A small self-supervised audio encoder (BEST-RQ), trained from scratch: activation gelu, 39062 training examples.
Rows from block 6, named by matrix and row number. Each number is 128 + 24 x the weight over its row's rms, rounded and kept within 0 to 255. All counts start at 0. After the name is the row's rms in percent of the matrix's.
# conv: width-3 conv (model.blocks.6.conv.weight, 128x128x3), inputs 64-127, a 3 kernel for each
conv.53 111 [141 143 151 117 163 150 108 142 147 156 143 127 102 117 104 162 142 155 137 125 159 148 128 120  90  85 110 147 153 164 134 137 128 100  98 100 120 118 128 152 146 135 139 138 123 143 144 146 133 123 115 114  95 107 108 161 156 182 175 187 124 141 163 129 142 135 149 155 120 115  96 111  89  97 155 118 114 119 131 132 121 160 175 171 158 186 142  62  71 124 117 158 152 117 124 140 142 123 111 110  82 108  96  96 121 118 121 118 137  99 117 121 109 114 118 156 136 132 138 139 121 132 148 122 117 117  87 107 128 134 116 127  95 132 118 108 103 133 135 152 135  77 160 215 131  96 139 162 149  94 113 116 123 112 154 139 116 105  98 121 192 184 105 142 111 137 107 119 128 143 126  82  92  84 139 145 146 141 122 108 154 164 137 140 133 119 170 125 122 154 113 117]
conv.54 104 [103 133 167 138 101 128  90 106 127 117 121 115 168 180 158 116 116 114 132 138 114 108 136 140 167 145 122  81  64 150 120 210 103 137 163 160 126  82 103  84  91 119 141 142 133 131 146 150 111 121 157 148 157 126 108 161 114 121 136 138 150 147 137 109 141 155 133 111  99 109 109 150 168 131 148 114 155 172 172 139 135 151 128 115 113 133 102 152 110  93  97 143 162  99  75 112 119 133 143 125 125 134 103 121 114 132 136 168 102 101 119 184 182 122  82 114 138 124 120 127 157 152 125 116 139 128 159 156 153 156 130 143 107 157 166 109 107 117 137 198  89 105 129 118 120 112  92 105 104 132 115 102 165 118 190 162 134 111 156 115 117 104 183 133 118 113 119 114 104 113 114 116 133 122 143 135 113 118 106 108 128 133 133 158 146 118 157 148 104 148 110 103]
conv.55 110 [ 87 102 113 137 121 112 150 106 126 123 129 125 165 157 134 135 147 128 140 109 128 116  83 105 147 122 101 141 143 116 122 115 148  89 105 141 143 143 119  93  69 117 112 139 176 126 107 139 137 145  99 139 160 175 110 148 124 161 178 143 155 123 122  95 138 126 144 124 123  93 110 135 166 136 111 151 149 121 103 111 113 116 158 159  98  92  95 124 144 161  72  98 151 105 115 133 159 153 135 133 111 124 165 154 139 114  95 110 109 107 127 123 111 122 100 117 113 104 130  92 134 159 127 119 114 136  88 114 143 106  99 107 117 104 157 125 114 102  85 100 155  90 121 135 135 119 120  97 126 142 121  97 126  98  99 124 118 115 130 109 168 183  89 113 130 154 131 130 123  96  97 141 151 108  66 131 192 123 105 134  63  73 118 144 137 153 167 149 170 119  84 148]
conv.56 093 [130 129 134 102 101 106 100  93  71 128 107 120 141 119 130  91 114 131 134 146 161 148 165 161  83 108 143 137 108  93 161 149 115 110 126 133  82  78  94 121 184 205 127 138 138 114 111 105 157 133 124  83  93 128 122 119 128 138 142 136 121  94  81  94 105 122 136 122 118 128 175 122 128 138 161 106 139 126 107 106 124  88  66  94 118 149 135 114  98 118 114 142 165 132 112 170 116 131 142 133 163 164 149 159 169 125 125 119 165 143 145 147 123 154 106 101  71 114 104 121 137 105 106 110 116  93 106 113 147  78  87 143 169 138 131 118 134  95  72 147 159 159 137 145 125 168 164 139 153 114 113 146 120 146 105  94 165 144 166 127 112 163 149 106  71 156 117 138 130 166 155 147 116 125 172 166 169 130 106 138 171 162 146  87 112 119 128 114 107 140 148 150]
conv.57 095 [124 124 102 210 161 168 173 153 116 105  98 120 115 118  98 142 145 147 155 140 106 151 130 143 125 123 111 142 119 125  78 124 176 124 133 138 151 175 136 175 146 136 130 111 132 107 127 117 133 140 160 147 131 103 132 105  92  96 123  97 165 154 147 114 110 123 158 192 196  84 110 153 115 106 106 113 132 116 140 147 116  99 129 151 132 156 145 142 119 126 128 135 120  87  86 145 116  79 123 139 131 104  94  94 124 148 118 109  73 113 100 153 154 113 106  90  85 135 140 142 142 141 113 183 142 110 155 128 130 143 185 157 105  93 120 136 123 125 150 117  76 108 152 123 139 167 140 145 156 142 111 118 120 125 104 112 143 109 128 107 123  82  94 139 152 130 132 165 116 125 145 136 152 138 142 140 132 119 168 189 136  98 123 143 148  96 138 131 119  95 108 134]
conv.58 097 [145 111 132 128 164 135 157 108 102 103 102 112 149 168 143 127 147 154 135  92  97  99 142 152 179 155 133 117  99 144  97 121 125 116 120  93 148 157 161 137 141 124  53 122 126  92 115 126 116 135 113 127 140 144 120 131 150 122 156 168 103 131 146 103 139 172 138 128 138 111 114 113 151 172 170 118 132 131 154 126 122 122 103 108  69 109 139 135 146 116 164 115 100 168 137 148 130 133 119 156  97  99 136 156 121 159 129 130 135 145 145 169 156 126  99 135 114 136 120 108 130 112 113 123 108  86  81  86  98 160 137 137  98 109 136 175 140 124 134 109 124  69 103 187 157 109 115  83 111 122 116 129 171  97 124 141 133  99 122 135 143 113  78 140 154 152 129 132 144 149 112 184 181 173 151 124 145 153 133 135 113 127 151 116 101  89 134 148 125 168 161 130]
conv.59 092 [132 138 158  92 117 125  94  72 101 136 129 108 140 125 140  97  86 118 138 113 113 125 151 110 115 110 140 129 141 152 101 122 160 120 109 125  88 138 138 180 155 131 118 142 158 143 166 166 106 113  70 105 117 124 154 145 154 133 121 131 107 133 124 134 147 179  99 104 142 178 168 137 129 111 134 105 120  83 120 155 174 100 117 126 125 111 132 126 116 135 125 118 120 159 155 114 138  97  99 132 126 156 147 143 118 110 123 131 162 143 136 102 106 132 115 126  63 104 106 106 144 146 138 124 128 106 163 167 114 100  83  90 107 107 119 126 162 171 133 116 140 139 151 139 157 106  93 160 146 163 143 127 120 110  96 125 146 148 137  77 127 115 130 144 156 112 142 156 122 147 101 130 144 160  88 120 110 118  95  98 119 122 123 140  72 106  95 114 151 185 193 171]
conv.60 094 [128 120 105 148 115  79 112 105 140 101 124 139  96  74  87 104 118 154 127 139 123 135 149 137 130 120 131 140 131 153 138  96  75 107  94 102 136 139 142 124  92 110 152 170 140 160 120 133 111 116 111 107 115 109  93 111 123 120 110 111 128 129 143 125 131  88 137 125  99 126 105 109 109 101 144 117 108  98 144 134 164 125 108 133 114 161 177 138 148 124 174 140 106 116 112 113  78 108 122 124 152 161 161 153 135 105  99 106 120 113 111  92  83 102 104 146 179 154 143 132 110 104 115 113  82  94  96 124 138 169 172 179 147 145 118 193 124 118  95  78 150 112 123 112 139 155 129  99 105 105 154 164 144 123 114 124 124 106 109 151 130 131 161 139 137  96 106 112 129 157 115 122 114 124 111 141 121 110 124 142 152 174 173 128 130 143 139 114 117 128 140 126]
conv.61 109 [122 119 107 143  93  84 120 105 115 132 121 136 133 143 155  96  86  89 174 189 115 163 120 135  91 147 116 133 110  92 138 128 192 117 102 132 168 122 112 196 130 132 137 160 173 145 105 136 122 114 148 155 146 114 116 131 111 128 101 133 103 133 153 105 118  95  99 152 114 110 126  90 124 142 135 166  59 139 110 142  94 118 158 117 137 109 111 156  75 109 134 122 115 126 145 128 127 157 162 124 117 131 145 155  96 153 171 108 123 132 141 100 179 133 124 112 118  93 103  96  70 162 108  93 119 107 121 155 133  95 117 154 121 154 119 130 122 113 131 116 118 103 111 147 135 145  93 146 101  98 128 116 151 119 124 162 104 159 106  94 128 115 133 122 133 144 169 129 118 142 112 165  94 114 155 175 125 152 180 155 130  96 120 137 105 111 135 161 131 119 149 145]
conv.62 093 [ 81 135 147 135 149 147 124 163  86 117 156 122 186 146 126 137 149 134 160 173 160 124 138 106 159 107 107 122 153 147  79 110 108 131 111 117 107 137 158  83 102 102 135 112  83  82  99 101 127 130 114 138 123 126 161 179 155 132 123 105 141 122  94  90 123 103 143  73 115 126 139 153 158 129 115 146 121  99 131 126 139 168 153 159 136 145 148 124 137 157 130 119 132 150 136 103 107  55  69 108 112 138 108  91 122 155 133 124 122 134 125 141  97 130 177 185 122 119 129 140 106  98 109  96 137 155 158 139 113 118 109 126 134 132 176 154 122 135 124 154 118 131 145 140 106 121 109 133 154 113 168 190 140 174 152 138 106  88  94  90 168 123 118 122 119 121  93 101 115 111 115 112 138 167 168 167 137 155  88  98 174 180 129 135 144 123 155 122 125 123 134 134]
conv.63 094 [109 123 110  95 104 111  84  94 122  99 101 103 119 138 128 112  86 142 105 119 119 129 118 104 100 131 127 116 114  97  97  93 110 151 138 118 136 143 127 106 100 164 153 174 175 120 126 140  86  89 101 125 102  83 156 147 170 106 154 145 162 146 129 116 131 119 141 109 101 102 103 112 149 181 151 104 125  99 155 156 153 129 156 150 139 100 101 110 167 139 111 132 128 154 148 162 125 143 120 178 179 141 146 153 127 150 122 106 117  92 121 101 137 129 154 147 136 104 112 168 122 110 139 118 113 117 171 124  90 162 171 160 140 109  94 139 134 159 132 155 114 113 132 118 135  96  82  90  79 109 152 146 122 116 145 120 133 126 171 178 161 155  98  96 115 120 108 156 107 105 120 113 119 110 147 169 124 133 110 122 117  98 109 110 122 130 138 123 139 145 139 137]
conv.64 102 [115  88  74 136 124 146 103 136 162 182 134 167 131 172 150  87 152 142 130 152 167  92 106 106 133 130 123 141 148 145  86 126 127 114  85 105 114 128 104 122  89  47 129 125 127 139 144 133 189 133  86 123 111 124 125 130 111 137 163 168 143 158 173 131 131 145 148 137 123 101  95  75 104 124 161 166 164 157 119 111  91  96  95 120  99 125 137 122 139 111 130 133 119 104 166 133 153 131 131  90 110 151 137 153 129 169 100 123 145 153 133 134 161 144 125 138 136 142 128 133 117 106 126 116 128 120 125  90 125 161 155 149 162 115 102 117 121  64 170 134 122 106 119 132 137 132 141  97 113 143 149 139 146 138  88  92 171 105 120 111 135 133 140 119 127 162 169 134 166 132  82  84 106 106 126 105  97 148 151 140 134 137 145 100 118 139 134 121 107  75 121 109]
conv.65 098 [148 158 137 162 136 131 167 113  88  98 132 140 145 161 162 162 152 167 153 134 139 149 132 134 175 154 123 160 169 164 140 141 180 146 125 111 106 124 149 130 157 122 155 109 118 124 109 106 111 114 140 121 138 116 119 130 135 107 126 155 154 116 116  87 128 154 110 112 108 108  92 104 158 152 149 117 113 136 114  91  88 104 116 127 104 101 118 113 114 141 144 182 129 113 120 130 121 126 155 160 123 116 136 107  88  98  94 117 123 131 138  98 109 116 137 151 130 117 106 101 128 144 131 178 165 159 113  81  78 131 104  95 132 119  87 135 119 117 109  95  85 104 108 144 110 134  83 126 115 121 107  98 117 133 134 107 113 102 102  79  71  73 139 148 139 171 201 184  87 124 112  95 119 121 168 154 124 135 137 169 136  94  99 153 163 116 125 122 175 122 117 151]
conv.66 097 [124 111 137  98 123 113 175 156 136 160 153  99 134 147 135 124 116 112 152 126 132 138 109 118 128 123 126 146 130 113  82 101  80 132 161 142 174 138 121 137 131  88 136  88 110 120 136 168  90  88 111 138 117 128 147 154 194 123 105 137 169 110  80 137 130 117  83  83 148 135 119 108 121 148 111 122 155 142 162 105 106 173 173 165 121 137 149 125  97 117  89 147 121 126 137  98 119 141 123 130 135 130 134 158 134 160 169 124 137 116 147 134 119 113  81 145 129 159  99 113 125 123 156 130 135 134 142 132 134 142 118 108 105 130 145 119  78 127 129 125 146 122 151 149 152 138 115 117 125 126 159 153 145 134  91 136 133 138 108 113 115 120 110 105 151 145 143 129 145 153 152 159 129 124 133 152 145  91 129 117 133 130 131 125 125 110 171  87 107  72 177 159]
conv.67 104 [125 165 148 129 111 119 101 146 131 118 142 155 115 103 151 146 127 139 135 148  79  97 108 113 139 132 125 105  95 143  76  82 130 105 113 122 149 114 156  93 112  94 104 139 109 164 158 159 122  98 125 142 171 152 144 129 128 165 117 122 165 170 180 121  90 101 115  86 109 162 151  83  94 112 123 119 104 140 160 146 112 110 131 121  89 120 125 104  87  37  92  87 104 165 157 127 153 133 122 166 149 123 121 127 105 136 169 150 104 112 130 128 144 167 106 116 149 174 166 124 134 142 122 112 116 127 101 102 118 113 106 135 123 165 155 133 167 138 126 108 116 122 146 134 126 150 162  85 118 115 133 109 122 101 136 123 105 113 153 157 165 114 117 129 108 119 102 125 112  95 111 174 160 191 106 132 125 149 102 138 109  96 120 133 170 145 159 141  99 129 126 123]
conv.68 096 [ 94 110 110 147  97 122 144 129 131 150 135 132  83  80 108 164  79  83 114  90 133 111 129 151 153 129 147 139 160 141 117 161 140 100  97 121 135 119 147 140 155 160 103 111 142  98  94 126 142 155 159 105 110 112 156 154 115 123  93  78 152 137 174 145 127 148 113 115 113 135 149 116 152 141 141  54  75  56 119  93  86 114 100 103 152 153 116  90 103 114 100 100 101 144 118 127 156 103 106 143 127 138 118  98 139 109 108 137 114 119  94 190 186 129 115 128 189  84  89 142 107 146 127 132  73  55 137 149 140  65 101 111 186 190 126 169 121 124 130 141 128 169 131 124 125 118 113 138 147 139 159  97 101 108 119 142 133 109 112 121 103 126 161 155 178 133 128 105 119 116 133 108 146 119 108 116 123 106 125  92 109 118 124 141 131  98 134 149 164 130 106 132]
conv.69 107 [142 116 100 127 122 121 114 122 152 134 116 144 121 135 137 146 120 115 133 127  94  99 133 152 114 121 111 113 146 113  97 116  87 115 127 113 139  75 158 147 140 138 115 160 140 109 121 107 108 136 120 128 118 137 131  92 108  89 114 123 158 187 167 111 106 145 149 105 105 143  99  98 110 107 126 148 118 117 175 114 117 139 126 116 155 105 135  75 132 148 148 130 138 129 111 116 164 157 149  76  99 150 125  81  76 151 124 165 108 133 110 163 130 115 102 152 133 114 124 126  95 112 128 171 180 130 167 138 113  80 178 186 125 153 108 142 101  91 127 142 129 106 172 141 136 103 156 143 131 133 138 125 107 105 110 111 166 121 123 112 109  82  96 129 113 157 113 136 153 155 142 116 118 143 121 158 135 194 163 118 126 164 137 124  94 131  86 113 129 163 140  96]
conv.70 093 [111 109 131 120 119 118 125 193 190 137 144 152 102 104 108 122 128 107 106 103 107 164 128 144 123 122 144 143 153 139  77  75 108 130 132 157 152 138 121 143 130 146 151 109 135 130 112 100 125  92  80 111 149 158  81 103 104  99  95 108 147 164 160 127 132 142  78  84  96 132 132 131 136 162 170 104 111 105 106 140 150 117 124 127 148 156 138 149 132 130 120 142 132 116 119 106 144 118 145 106 159 173 127 139 114 127 130 133 129 106 110 130 160 138 126 119 123 114 117 129 120 119 146 142 176 164  79  99 119 137 149 183 118 118 133 153 170 142 103 102  96 157 184 146  84 113 122 142 153 111 119 108 130  95  79  88 126  89 113 120 120 113  87 117 138 136 136 156 161 120 120 138 131 136 108 103 119 111 152 153 142 139  95  94 108 109  94 137 120 150 135 138]
conv.71 100 [103 145 129 146 128 140 128 127  98 106  89 162 121 133 143 161 175 171 178 177 124 162 113 134 119 144 137 103 130 131 129 152  96 160 177 178 103 129 133 145 145  95 148 177 157 148 157 158  79 137 123 150 144 125 119 107 105 110  97 112  98 120 130 149 143 159 106 116 106 108 116 160 134 135  90 138 138 125 127 124 145 137 147 130  94 118 153 128 122  82 134 144 122 119 103  84 107 111 132 130  98 133 131 154 144 100 115 121 132 165 159 106  95 140 123 143 127  85  73  66 155 127 112 108 120 115 177 168 100 130 137 146 143 136 139 117 101  69 136 151 121 112  91 138 134 148 146  85 116 136 115 115  86  94 127 127 145 123 106 145 139 115 153 149 121 114 108 112  90 130 124 146 131 104 134 122 106 127 113 126 122 119 135 100 122 117 147 158 150 107  91 103]
conv.72 094 [158 151 172 104 150 176 131 105 126 111 132 132 109 104 108 141 155 148 133 146 146 148 143 163 103 128 121 155 132 131  83 114 150  85  86  84 114 105 150 140 127  94 125 118 122 116 121  86 150 150 159 142 127 131  71  83  97 128 131 115 107 107 138 129 114  93 124 146 138  89  65  55 122 113 115 147  95 103 140 120 122 124 135 131 157 174 170  87  97  96 143 135 140 122 113 114 122 133 120  95 122 133 126 106 121 120 130 147 108 121 113 145 166 164 167 160 147 122 150 135  98  81  98 109  98  87 101  79 108 133 127 132 126 104 104 109 143 151 104 106 101 118  76  82 145 139 135 152 119 100 161 131 118 142 120 121 145 157 122 130 143 141 104 107 124  61  83  86 113 135 132 131 127 152 150 150 156 129 136 141 154 148 149 106 111 108 119 142 161 126 104 112]
conv.73 098 [111 112  91 106  94 105 145 138 143 140 146 168 139 119 108 153 147 142 143 170 160 106 112  98 137 139 138 109 162 140 156 155 133 167 144 148 145 143 153 111 130  97 122 123 136 147 123 102 119 146 149 159 169 170 157 150 143 124 120 118 176 175 149 112 126 132 139 130 132 104 113 142  83  85  59 115 127 100 107 109 140 115 118  74 119 110 120 122 128 129 137 116 109 128 119 128  85  99 119 110  91 110 107 107 112 151 141 116 123 135 124 142 145 139 152 136 124 122 102 106 145 117 104 134 141 117 122 118 104 102 160 150 171 156 121 137 149 151 126 162 158 125 117 104 124 127 102 139 116  92 121 108  98 162 163 146 123 170 118 143 134 144 108  70  94 117 138 132 193 179 180 123 133 111 130 152 147 141 127  97 125  76  90 153 138 158 102  93 119  94  80 104]
conv.74 094 [130 116 110 114 105  83 134  74  76 162 132 111 131 101 108 116  92 148  95 117 126 161 173 149 176 146 165 142 132 120 116 150 146 135 125 109 115 136 163 119 105 125 121 114 131 138 151 108 110 108 128 111 120  93 129 132 112 159 121 110 103 129  98 114 107  91 114 103 123  97  91 134 123 121 107 111 117 132 149 164 177 125  93 112 140 115  85 126 115 112 142 122  84  96 114 119 143 154 188 150 147 123 155 140 118 147 136 123 121 125 137 152 141  95 138 145 119 131 166 131 117  94  59 125 142 148 126 113 105 101 105 121 133 120  88  94 115 151 122  90 112 140 138  85 145 156 148 112 109  93 142 131 117 136 114 125 132 136 101 168 145 109 133 120  98  90 136 129 105 127 163 106 124  95 117 108  88 149 128 121 121 118  92  86  89 133 147 127 141 114 156 150]
conv.75 105 [121 126 136 117 217 153 110 104 181 136 139 119 152 128 126 160 152 123 119  89 151 136 113  85 127 119 122 146 131 119 110 135 126 137 134 104 124 121 128  85  88 135 133  97  86 148  94 162 131 144 116 147 143 114 118 133 133 117 102 114 138 127 153 118 121  72  99 158 135 152 147 110 147 154 133  85 123 145 106  90  98 139 142 166 156 139 133 147 117  85 145 140  97 146 115 124 112 116 102 129 137 138 116 120 106 138 133 162 142 158 149 131  88 123 105 126 125 162 130 131 101 153 152 154 125 126  99 136 179 124 116 110 107 105 122 122 134 141 157 169 136 140 171 153 146 124 133  69 110 141 127 144 138 125  99 112 142 117 112 105 100 105 138 200  92 121 101 130 165 152 125 137 192 114 115 131 129 124 118 109 104 169 172 150 138 139 100 110 126 133 140 161]
conv.76 104 [142 183 141 133 122 118 117 123  91 112 127 185 138 123 118 110 119 116 160 119 115 140 105  99 143 129 134 102 113 170 123 129 152 132 142 120  93 103 113 181 115 113 129  87  93 125 108 107 119 122 173 145 152 156 123 149 149 163 150 166 117 144 162 150 128 102 134 129 108 118 116  94 128 138 131 150 116 135  88 102 128 111 116 127 160 154 116 110 119 145 153 130 114 165 140 161 125  80 109  95 105  82 104  77 141 144 126 131  92 137 160 144 109 152  93 113 184 136 156 143 135 168 110 170 155 100 134 111 136 129  96 107 157  90 109 142 125 124 116 113  96  98 143 164 132  98 132 125 130 120 136 139 137 106  85 108 149  72 127 120 136  99  68 100 116 118 138 116 192 101 114 112 162 134 141  96 131 140 120 127 116 111 119 193 136 122  88 105 142 134 116 101]
conv.77 099 [131 145 175 119 147 166 118 156 146 109 114 113 138  93 109 152 146 176 117 123 169  95 119 112 149 155 172 136 148 119  85 116  84  77 110 142 117 102 129 131 115 109 129 109 101 122 151 141 102 133 104 132 117 124 152 147 142 142 147 135 115 103 117 100 115 124 125 106 138 106  80  74 208 193 192 116 121 119 129 162 144 121 106 119 150 138 154  98 113 120 126  96  89 161 157 130 168 176 186 131 120 117  97 116 125 113 113 145 141 127 142 127 115 106 111 144 149  89  84 126  98 123  98 148 138 111 117 124 125 103 107 131 120 112 112 102 103 102 175 151 133 107 113 118 137 135 112 148 167 160 144 125 136 148 120 108 115 125 130 174 135  90  99 144 163 142 142 150 134 145 149 158 150 144 120 121 131  97 106 110 166 176 183 119 121 145  89 108 132 179 154 125]
conv.78 099 [100 114 103  88 106 132  82 112 192 116 123 129 125 119 134 113 145 184 106 135 156 143 117 103 141 109 100 128 166 166 190  97  67 156 144 118 116 122 130 154 176 127 133 149 105 142 122 105 131 163 140  79  58 101 154 155 174 156 152 180 115 104 120 126 161 142 119 116 115 153 176 168  83  79 123 118 127 135 103 103 135 113 109 126  85 154 131 140 169 146 152 156 147 162 124 106 137 153 134 113 135 144  95 132 105 136 129  98 119 125 141 135 131 138 104 131 135 135  87 115 109  83  80 108 136 185 134  96 124 120 123 112 200 158 121 131 128 104 149  92 101  86 112 142 128 109 140 103 145 157 102 139 120 144 130 112 140 162 138 134 151 120 128 105 139 120 119 100 150 140 112 122 107 106 117 100 120 146 151 151 144 159 138 127 140 139 118 136 144  83 103  96]
conv.79 103 [111 133 121 140 132 174  84 112 143 164 137 152 149 146 161 177 159 145 134 138 139 120 128 173  86 118 127 160 137 152 159 146 154 153 144 115 155 128 102 107 162 128 121 134  99 164 145 104 124 145 124 133 124 140 112 137 133 101 139 116 104 100 122 125 111 109 155 128 156 120 140 147 101 105  96 122 105 117 142 148 132 110 102 101 136 138 130 135 129 124 107 126 100 156 112 101 122 107 106  97 105 142  85  91 116  87 103 117  92  98  85 147 136 117  93 106 117 123 146 148 110  87 108 129 121 121 126 164 160 146 101 112  70 137 133 132 100 130  97 135 130  91  72 123 184 177 123 116 106 122  83  81 102 104 100 109 153 176 127 159 153 123 112 106 143 139 121 150 142 189 124 100  85 106 135 127 134  77  79 107 118 137 122 154 132 144 100 125 158 131 163 129]
conv.80 108 [134 117 104 122 124 117 144 120 129  96 142 165 125 119 142 114 125 111 103 110 137 145 110 116 107 143 127 154 109  86 134 125 189 154 122 104 104 105 112 142  95  81  89  65 170 113 108 121 132 102 144 145 133  93 152 137 104  61  77 110 107 132 167 104 170 164 113 111 101  95 144 135 143 150 134 149 129 124 127 142 154 128 128 179 133 101 119  92 126 143 125 160 107 134 132  84 125 143 118 148 177 159 133 117 108  99 149 145  97 112 141 136 127 142 134 114 128 128 106  84  95  79 120 136 135 146 101  82 153 143 130 143 136 112 122 109 138 134 105 181 152 114  96 128  90 114 196  93 125 168 134 152 120 129 164 138 141 121 132  94 127 174 161 113 122 138 114 130 137  93 134 189 152 117  98 103 100 106 120 139 115 153 128 134 180 190  99  60  85 117 124 118]
conv.81 098 [136 153 166  99 154 142 162 133 108 109 107 157 165 188 162 126 136 151 143 161 147 148 112 122 103 129 114  89  89 102 133 104 116 114 126 119  76 116 133 121 120 114 145 146 141 127 153 161  78  90  75 153 153 133 146 146 172 171 159 146 136 113  99 102 116 111 130 134 170 148 138 127 151 134 130 108 112 113 135 144 137 136 145 124 114 133 142 128 111 135 123 111  96 140 152 183 143 140 140 125 144 142 103  60  64  79 120 143 125 139 130 105 115 108 151 149 155 129 134 140  89  86  93 139 128 121 125 120 142 146 162 172 140 152 107  78 124 152 119 128 147 156 148 130  60  97 109 138 108  91 143  89  86 132 156 116 153 148 122 150 159 133 121 108 117 132 124 114 139 102 122  65  91  81 166 152 174  92 106 111 143 133 144 126 145 127 105 106 100 146 165 118]
conv.82 106 [135 107 125 145 139 110 153 138  90 152 137  99 128 141 170  95 109 112 130 138 169 138 114 161 145 168 157 113 125 126 166  88  71 118 169 146  97 119 120 122 126 115  82 104 114 116  78 100 127 159 131 122 138 145 171 111 105 140 137 142 144 110 110 157 108 108 120 117  97  90 128 117 128 154 180 158 138 114 161 173 128 143 139 161 113 110 104 169 179 138 150 131 104 146 128 126 109 107  87 135 153 143 117 118 126 164 197 145 113  86 110 134 131  97  93  96  88 138 132 136 131 147 128  91  85  84 123 121 109 126 134 153 160 145 129 115 124 108 143 101 107 190 145 136  87 119  81  82 105 138 157 164 148 175 130  95 144 131 133 123 105 106 106 117  82 117 112 131 123 101 135 145 135 149 149 131 122 141 143 188 138 147 105  97 149 130  93  89 134 165 151 142]
conv.83 096 [140  94 114 154 126 132 166  99 108 131 107 147 109 116 138  87 106 109  77  92 130 128 122 128 115 119 126 107 133 114 179 169  68 122 127  91 120 116 111 116 146 156  94 170 173 161 153 126 111 122  79 112  94  81 116 103 136 130 138 154 159  99 130 167 143 148 156 185 136  87 153 146 121 150 133 164 139 139 179 151 136 146 149 140 104 120 104 142 151 163 144 133 131  98 123 153  86  89 116 106 123 149 127  92 134 153 126 134 108 120 125  90 102 124 116  95 100 122 115 119 157 128  99 116 104 115 126 120 148 144 140 142 131 155 158  74  92 107 110 109 142 145  87  93 133 104 121 165 118 112 124 149 159 141 175 164 133 128 115 168  73  65 141 105  89 140 125 142  84 148 132 179 108 108 119 125 139 165 166 139 129 146 145 109  97  70 123 136 125 123 144 120]
conv.84 092 [124 120 131 145 119 116 112  71  86 100 112 105 148 143 110 106  92  92 141 150  94 102  92  70 119 129 126 126 125 104 109 122  95 126 106 132 126 154 156 117 117 144 109  91  99 127  99 115  96  93 140 134 125 131 132 139 104 130 162 131 131 123 103 122  94  82 143 143 135 103 114 135 128 101  92  90  98 100 125 152 127 150 170 121 127 121 110 123 125 125 103 123  99 144 131 165 125 151 159 158 140 133 109 118 122 127 131 135 112 117 135 156 104 142 113 124 118 131 118 110 135 136 159 112 122 110  97 111 132 148 132 134 149 159 123 105 158 116 105 146 145 106 119 158 180 175 156  96  91 139 116 129 139 109 101 139 151 139 167 132 112 128 116 119 116 116  98 109 157 139 139 100 106 128 109 124 156 117 147  99 147 164 150  84 156 163  77 113 109 134  96 111]
conv.85 087 [106 113 147 118 127 102  83 152 126  81  76  99 111 124 129 139 132 116 138 125 135  95 140 162 132 134 141 118 126 113 106 157 132 178 148 103 125 102  97 136 139 141 118 137 154 120 139 118 101 116 129  99  97 110 118 136 107 167 160 126 137 138 130 138 135 134 128 116 129 126  97 108 145 124 115 146 131 163 122 105 138 115 120 100 127 146 137 107  89  59 134 122 131 115 121  93  65  91  70 188 181 155 138 145 111 109 118 116  86 121 122 147 122 113 139 130 132 120 138  79  99 135 166 134 142 120 126 111 109 110 131  99  97 125 139 101 129 127 118 102 106 162 155 159 129 110 106 158 155 169 125  96  93  89 150 150 145 149 169 153 119 104  73 121 156 148 183 159 135 118 147 145 161 139 120 113  89 161 133 109 159 113 124 108 124 136 149 115 138 171 137 123]
conv.86 085 [112 126  97 141 118 100 104 121 115 130 108 116 151 149 127 120 135 116 131 134 159 107  85 108 124 115 128 138 152 151 125  94  82 119 112 136 156 141 120 121 137 133 183 171 114 103  82  92  96 116  51  97 132 147 144 189 154 132 164 158 128 141 122 119 133 156 117 149 137  95 137 126  96  94 103 151 131 149 130 133 126  95 112 104 126 148 159  92 138 151 148 150 138 130 113 150 168 154 146  99 165 190 104 148 178 106 120  98 127 163 158  97 151 152  95 111 105  95 113 135 108 117 125 109 110 122 116 146 113 113 103 114 108 120 119  94 147 148 123 107  86 119 173 190 142 114 110 101 105  84 101 120 106  95 118 133 152 118 115 155 159 151 140 150 118 139 104 117 121 121 113 129 119 135 115 146 136  88 117 124 138  98  98  92  74 100 132 123 116  94  95  93]
conv.87 106 [147 137 104 155 135 102 136 128 144  83 138 136  88 151 129 108  71 129 113 140 152 134 191 116 144 125 110  99 122 133 149 215 182 107 150 123 123 115 133 138 129 132 120 131 168 120 101 130 111 131 121 115 132 171 134 131 147 206 137 116 105 146 123 135 136 165 132 148 125 107 110 168 114 131 135 127  98 144 124 127 135 141 120 106 136 134 158 133 125 102 130 100 160 153 171 125 143 119 123 145 123 130  91 118 127 133 132 147 139 115  90 144 115 113 122 129 134 148 145 124 129 126 145  96 105 126 166 180 160  68 112 152 147 118 168  91 125 122 105  96 111 113 117 118  95  99 116 112 133 153 181 112 126 113  95  80 164 152 114  97 126 130 139 216 166  99  87  87  71  89 148 127 156 143 142 156 118  65  89  99  87 117 119 129 111 127 113 118 119 112 110 131]
conv.88 106 [162 158 125 153 108 110 127 127 144 134  90 142 147 159 173 128 129 120  88 124 104  86  82 188 136 174 171 120 133 150 137  75  93 146 138 126 116 131 103 141 126 139 143 111 110 148 153 113 136  48 112 108 147 147 118 167 107 130 163 116 112 133 138 116  76 167 167 126 125 113 112  95 115 146  95 149 123 107 114 152 120 136 147  88 122  72 125 142  55 178 123 126  98 111 132 113 117 148 156 140 166 143 110 143 115 102 121 127 128 123 137 128 139 110 120  75 146 129 135 129 143 142 123 132 173 131 156 158 110 126  92 112 110 158 114 108 152 161 104  90 150  77 137 139 123  98 113 151 108 108 142 147 137 119 129  97 127 132 165 109 103 109 120  55 113 127 120 104 146 148 125 104  95 115 143 113 140 145 165 143 159 104 105 123 111 122 137 121 102 118 140 114]
conv.89 098 [109 109 122 111 105 126 148 132 103 136 127 160 133 144 126 108  92  89 133 132 156 174 157 122 124 152 153 140 107 108 153 100 114 150 143 136 103 130 135  98  85  96 113 118 118 145 165 163 123 141 138 144 123 119  81  45  41 126 141 156 167 131 160 142 142 108 114 144 122 143 169 144 175 187 183 173 146 140 130 170 152 100 101 113 126 123 107 144  97  98 142 126 120 107 100  96 127 130 133 127  97  99 125 132 129 123 131 136 215 204 183 108 121 155 115 128  95 108 119 132 144 144 123 126 144 140 135 114 106 131 115 124 131 129 124 115 130 119 138 138 104 144 139 151 111 118 126 176 132 142  95 120 106  77 103 106 132 144 145 110 127 111 101 105 126 123 137 140 136 130 122 141 140 112 129 129 130 132 129 157 153 119 108 115 125 166 137 141 144 132 124 132]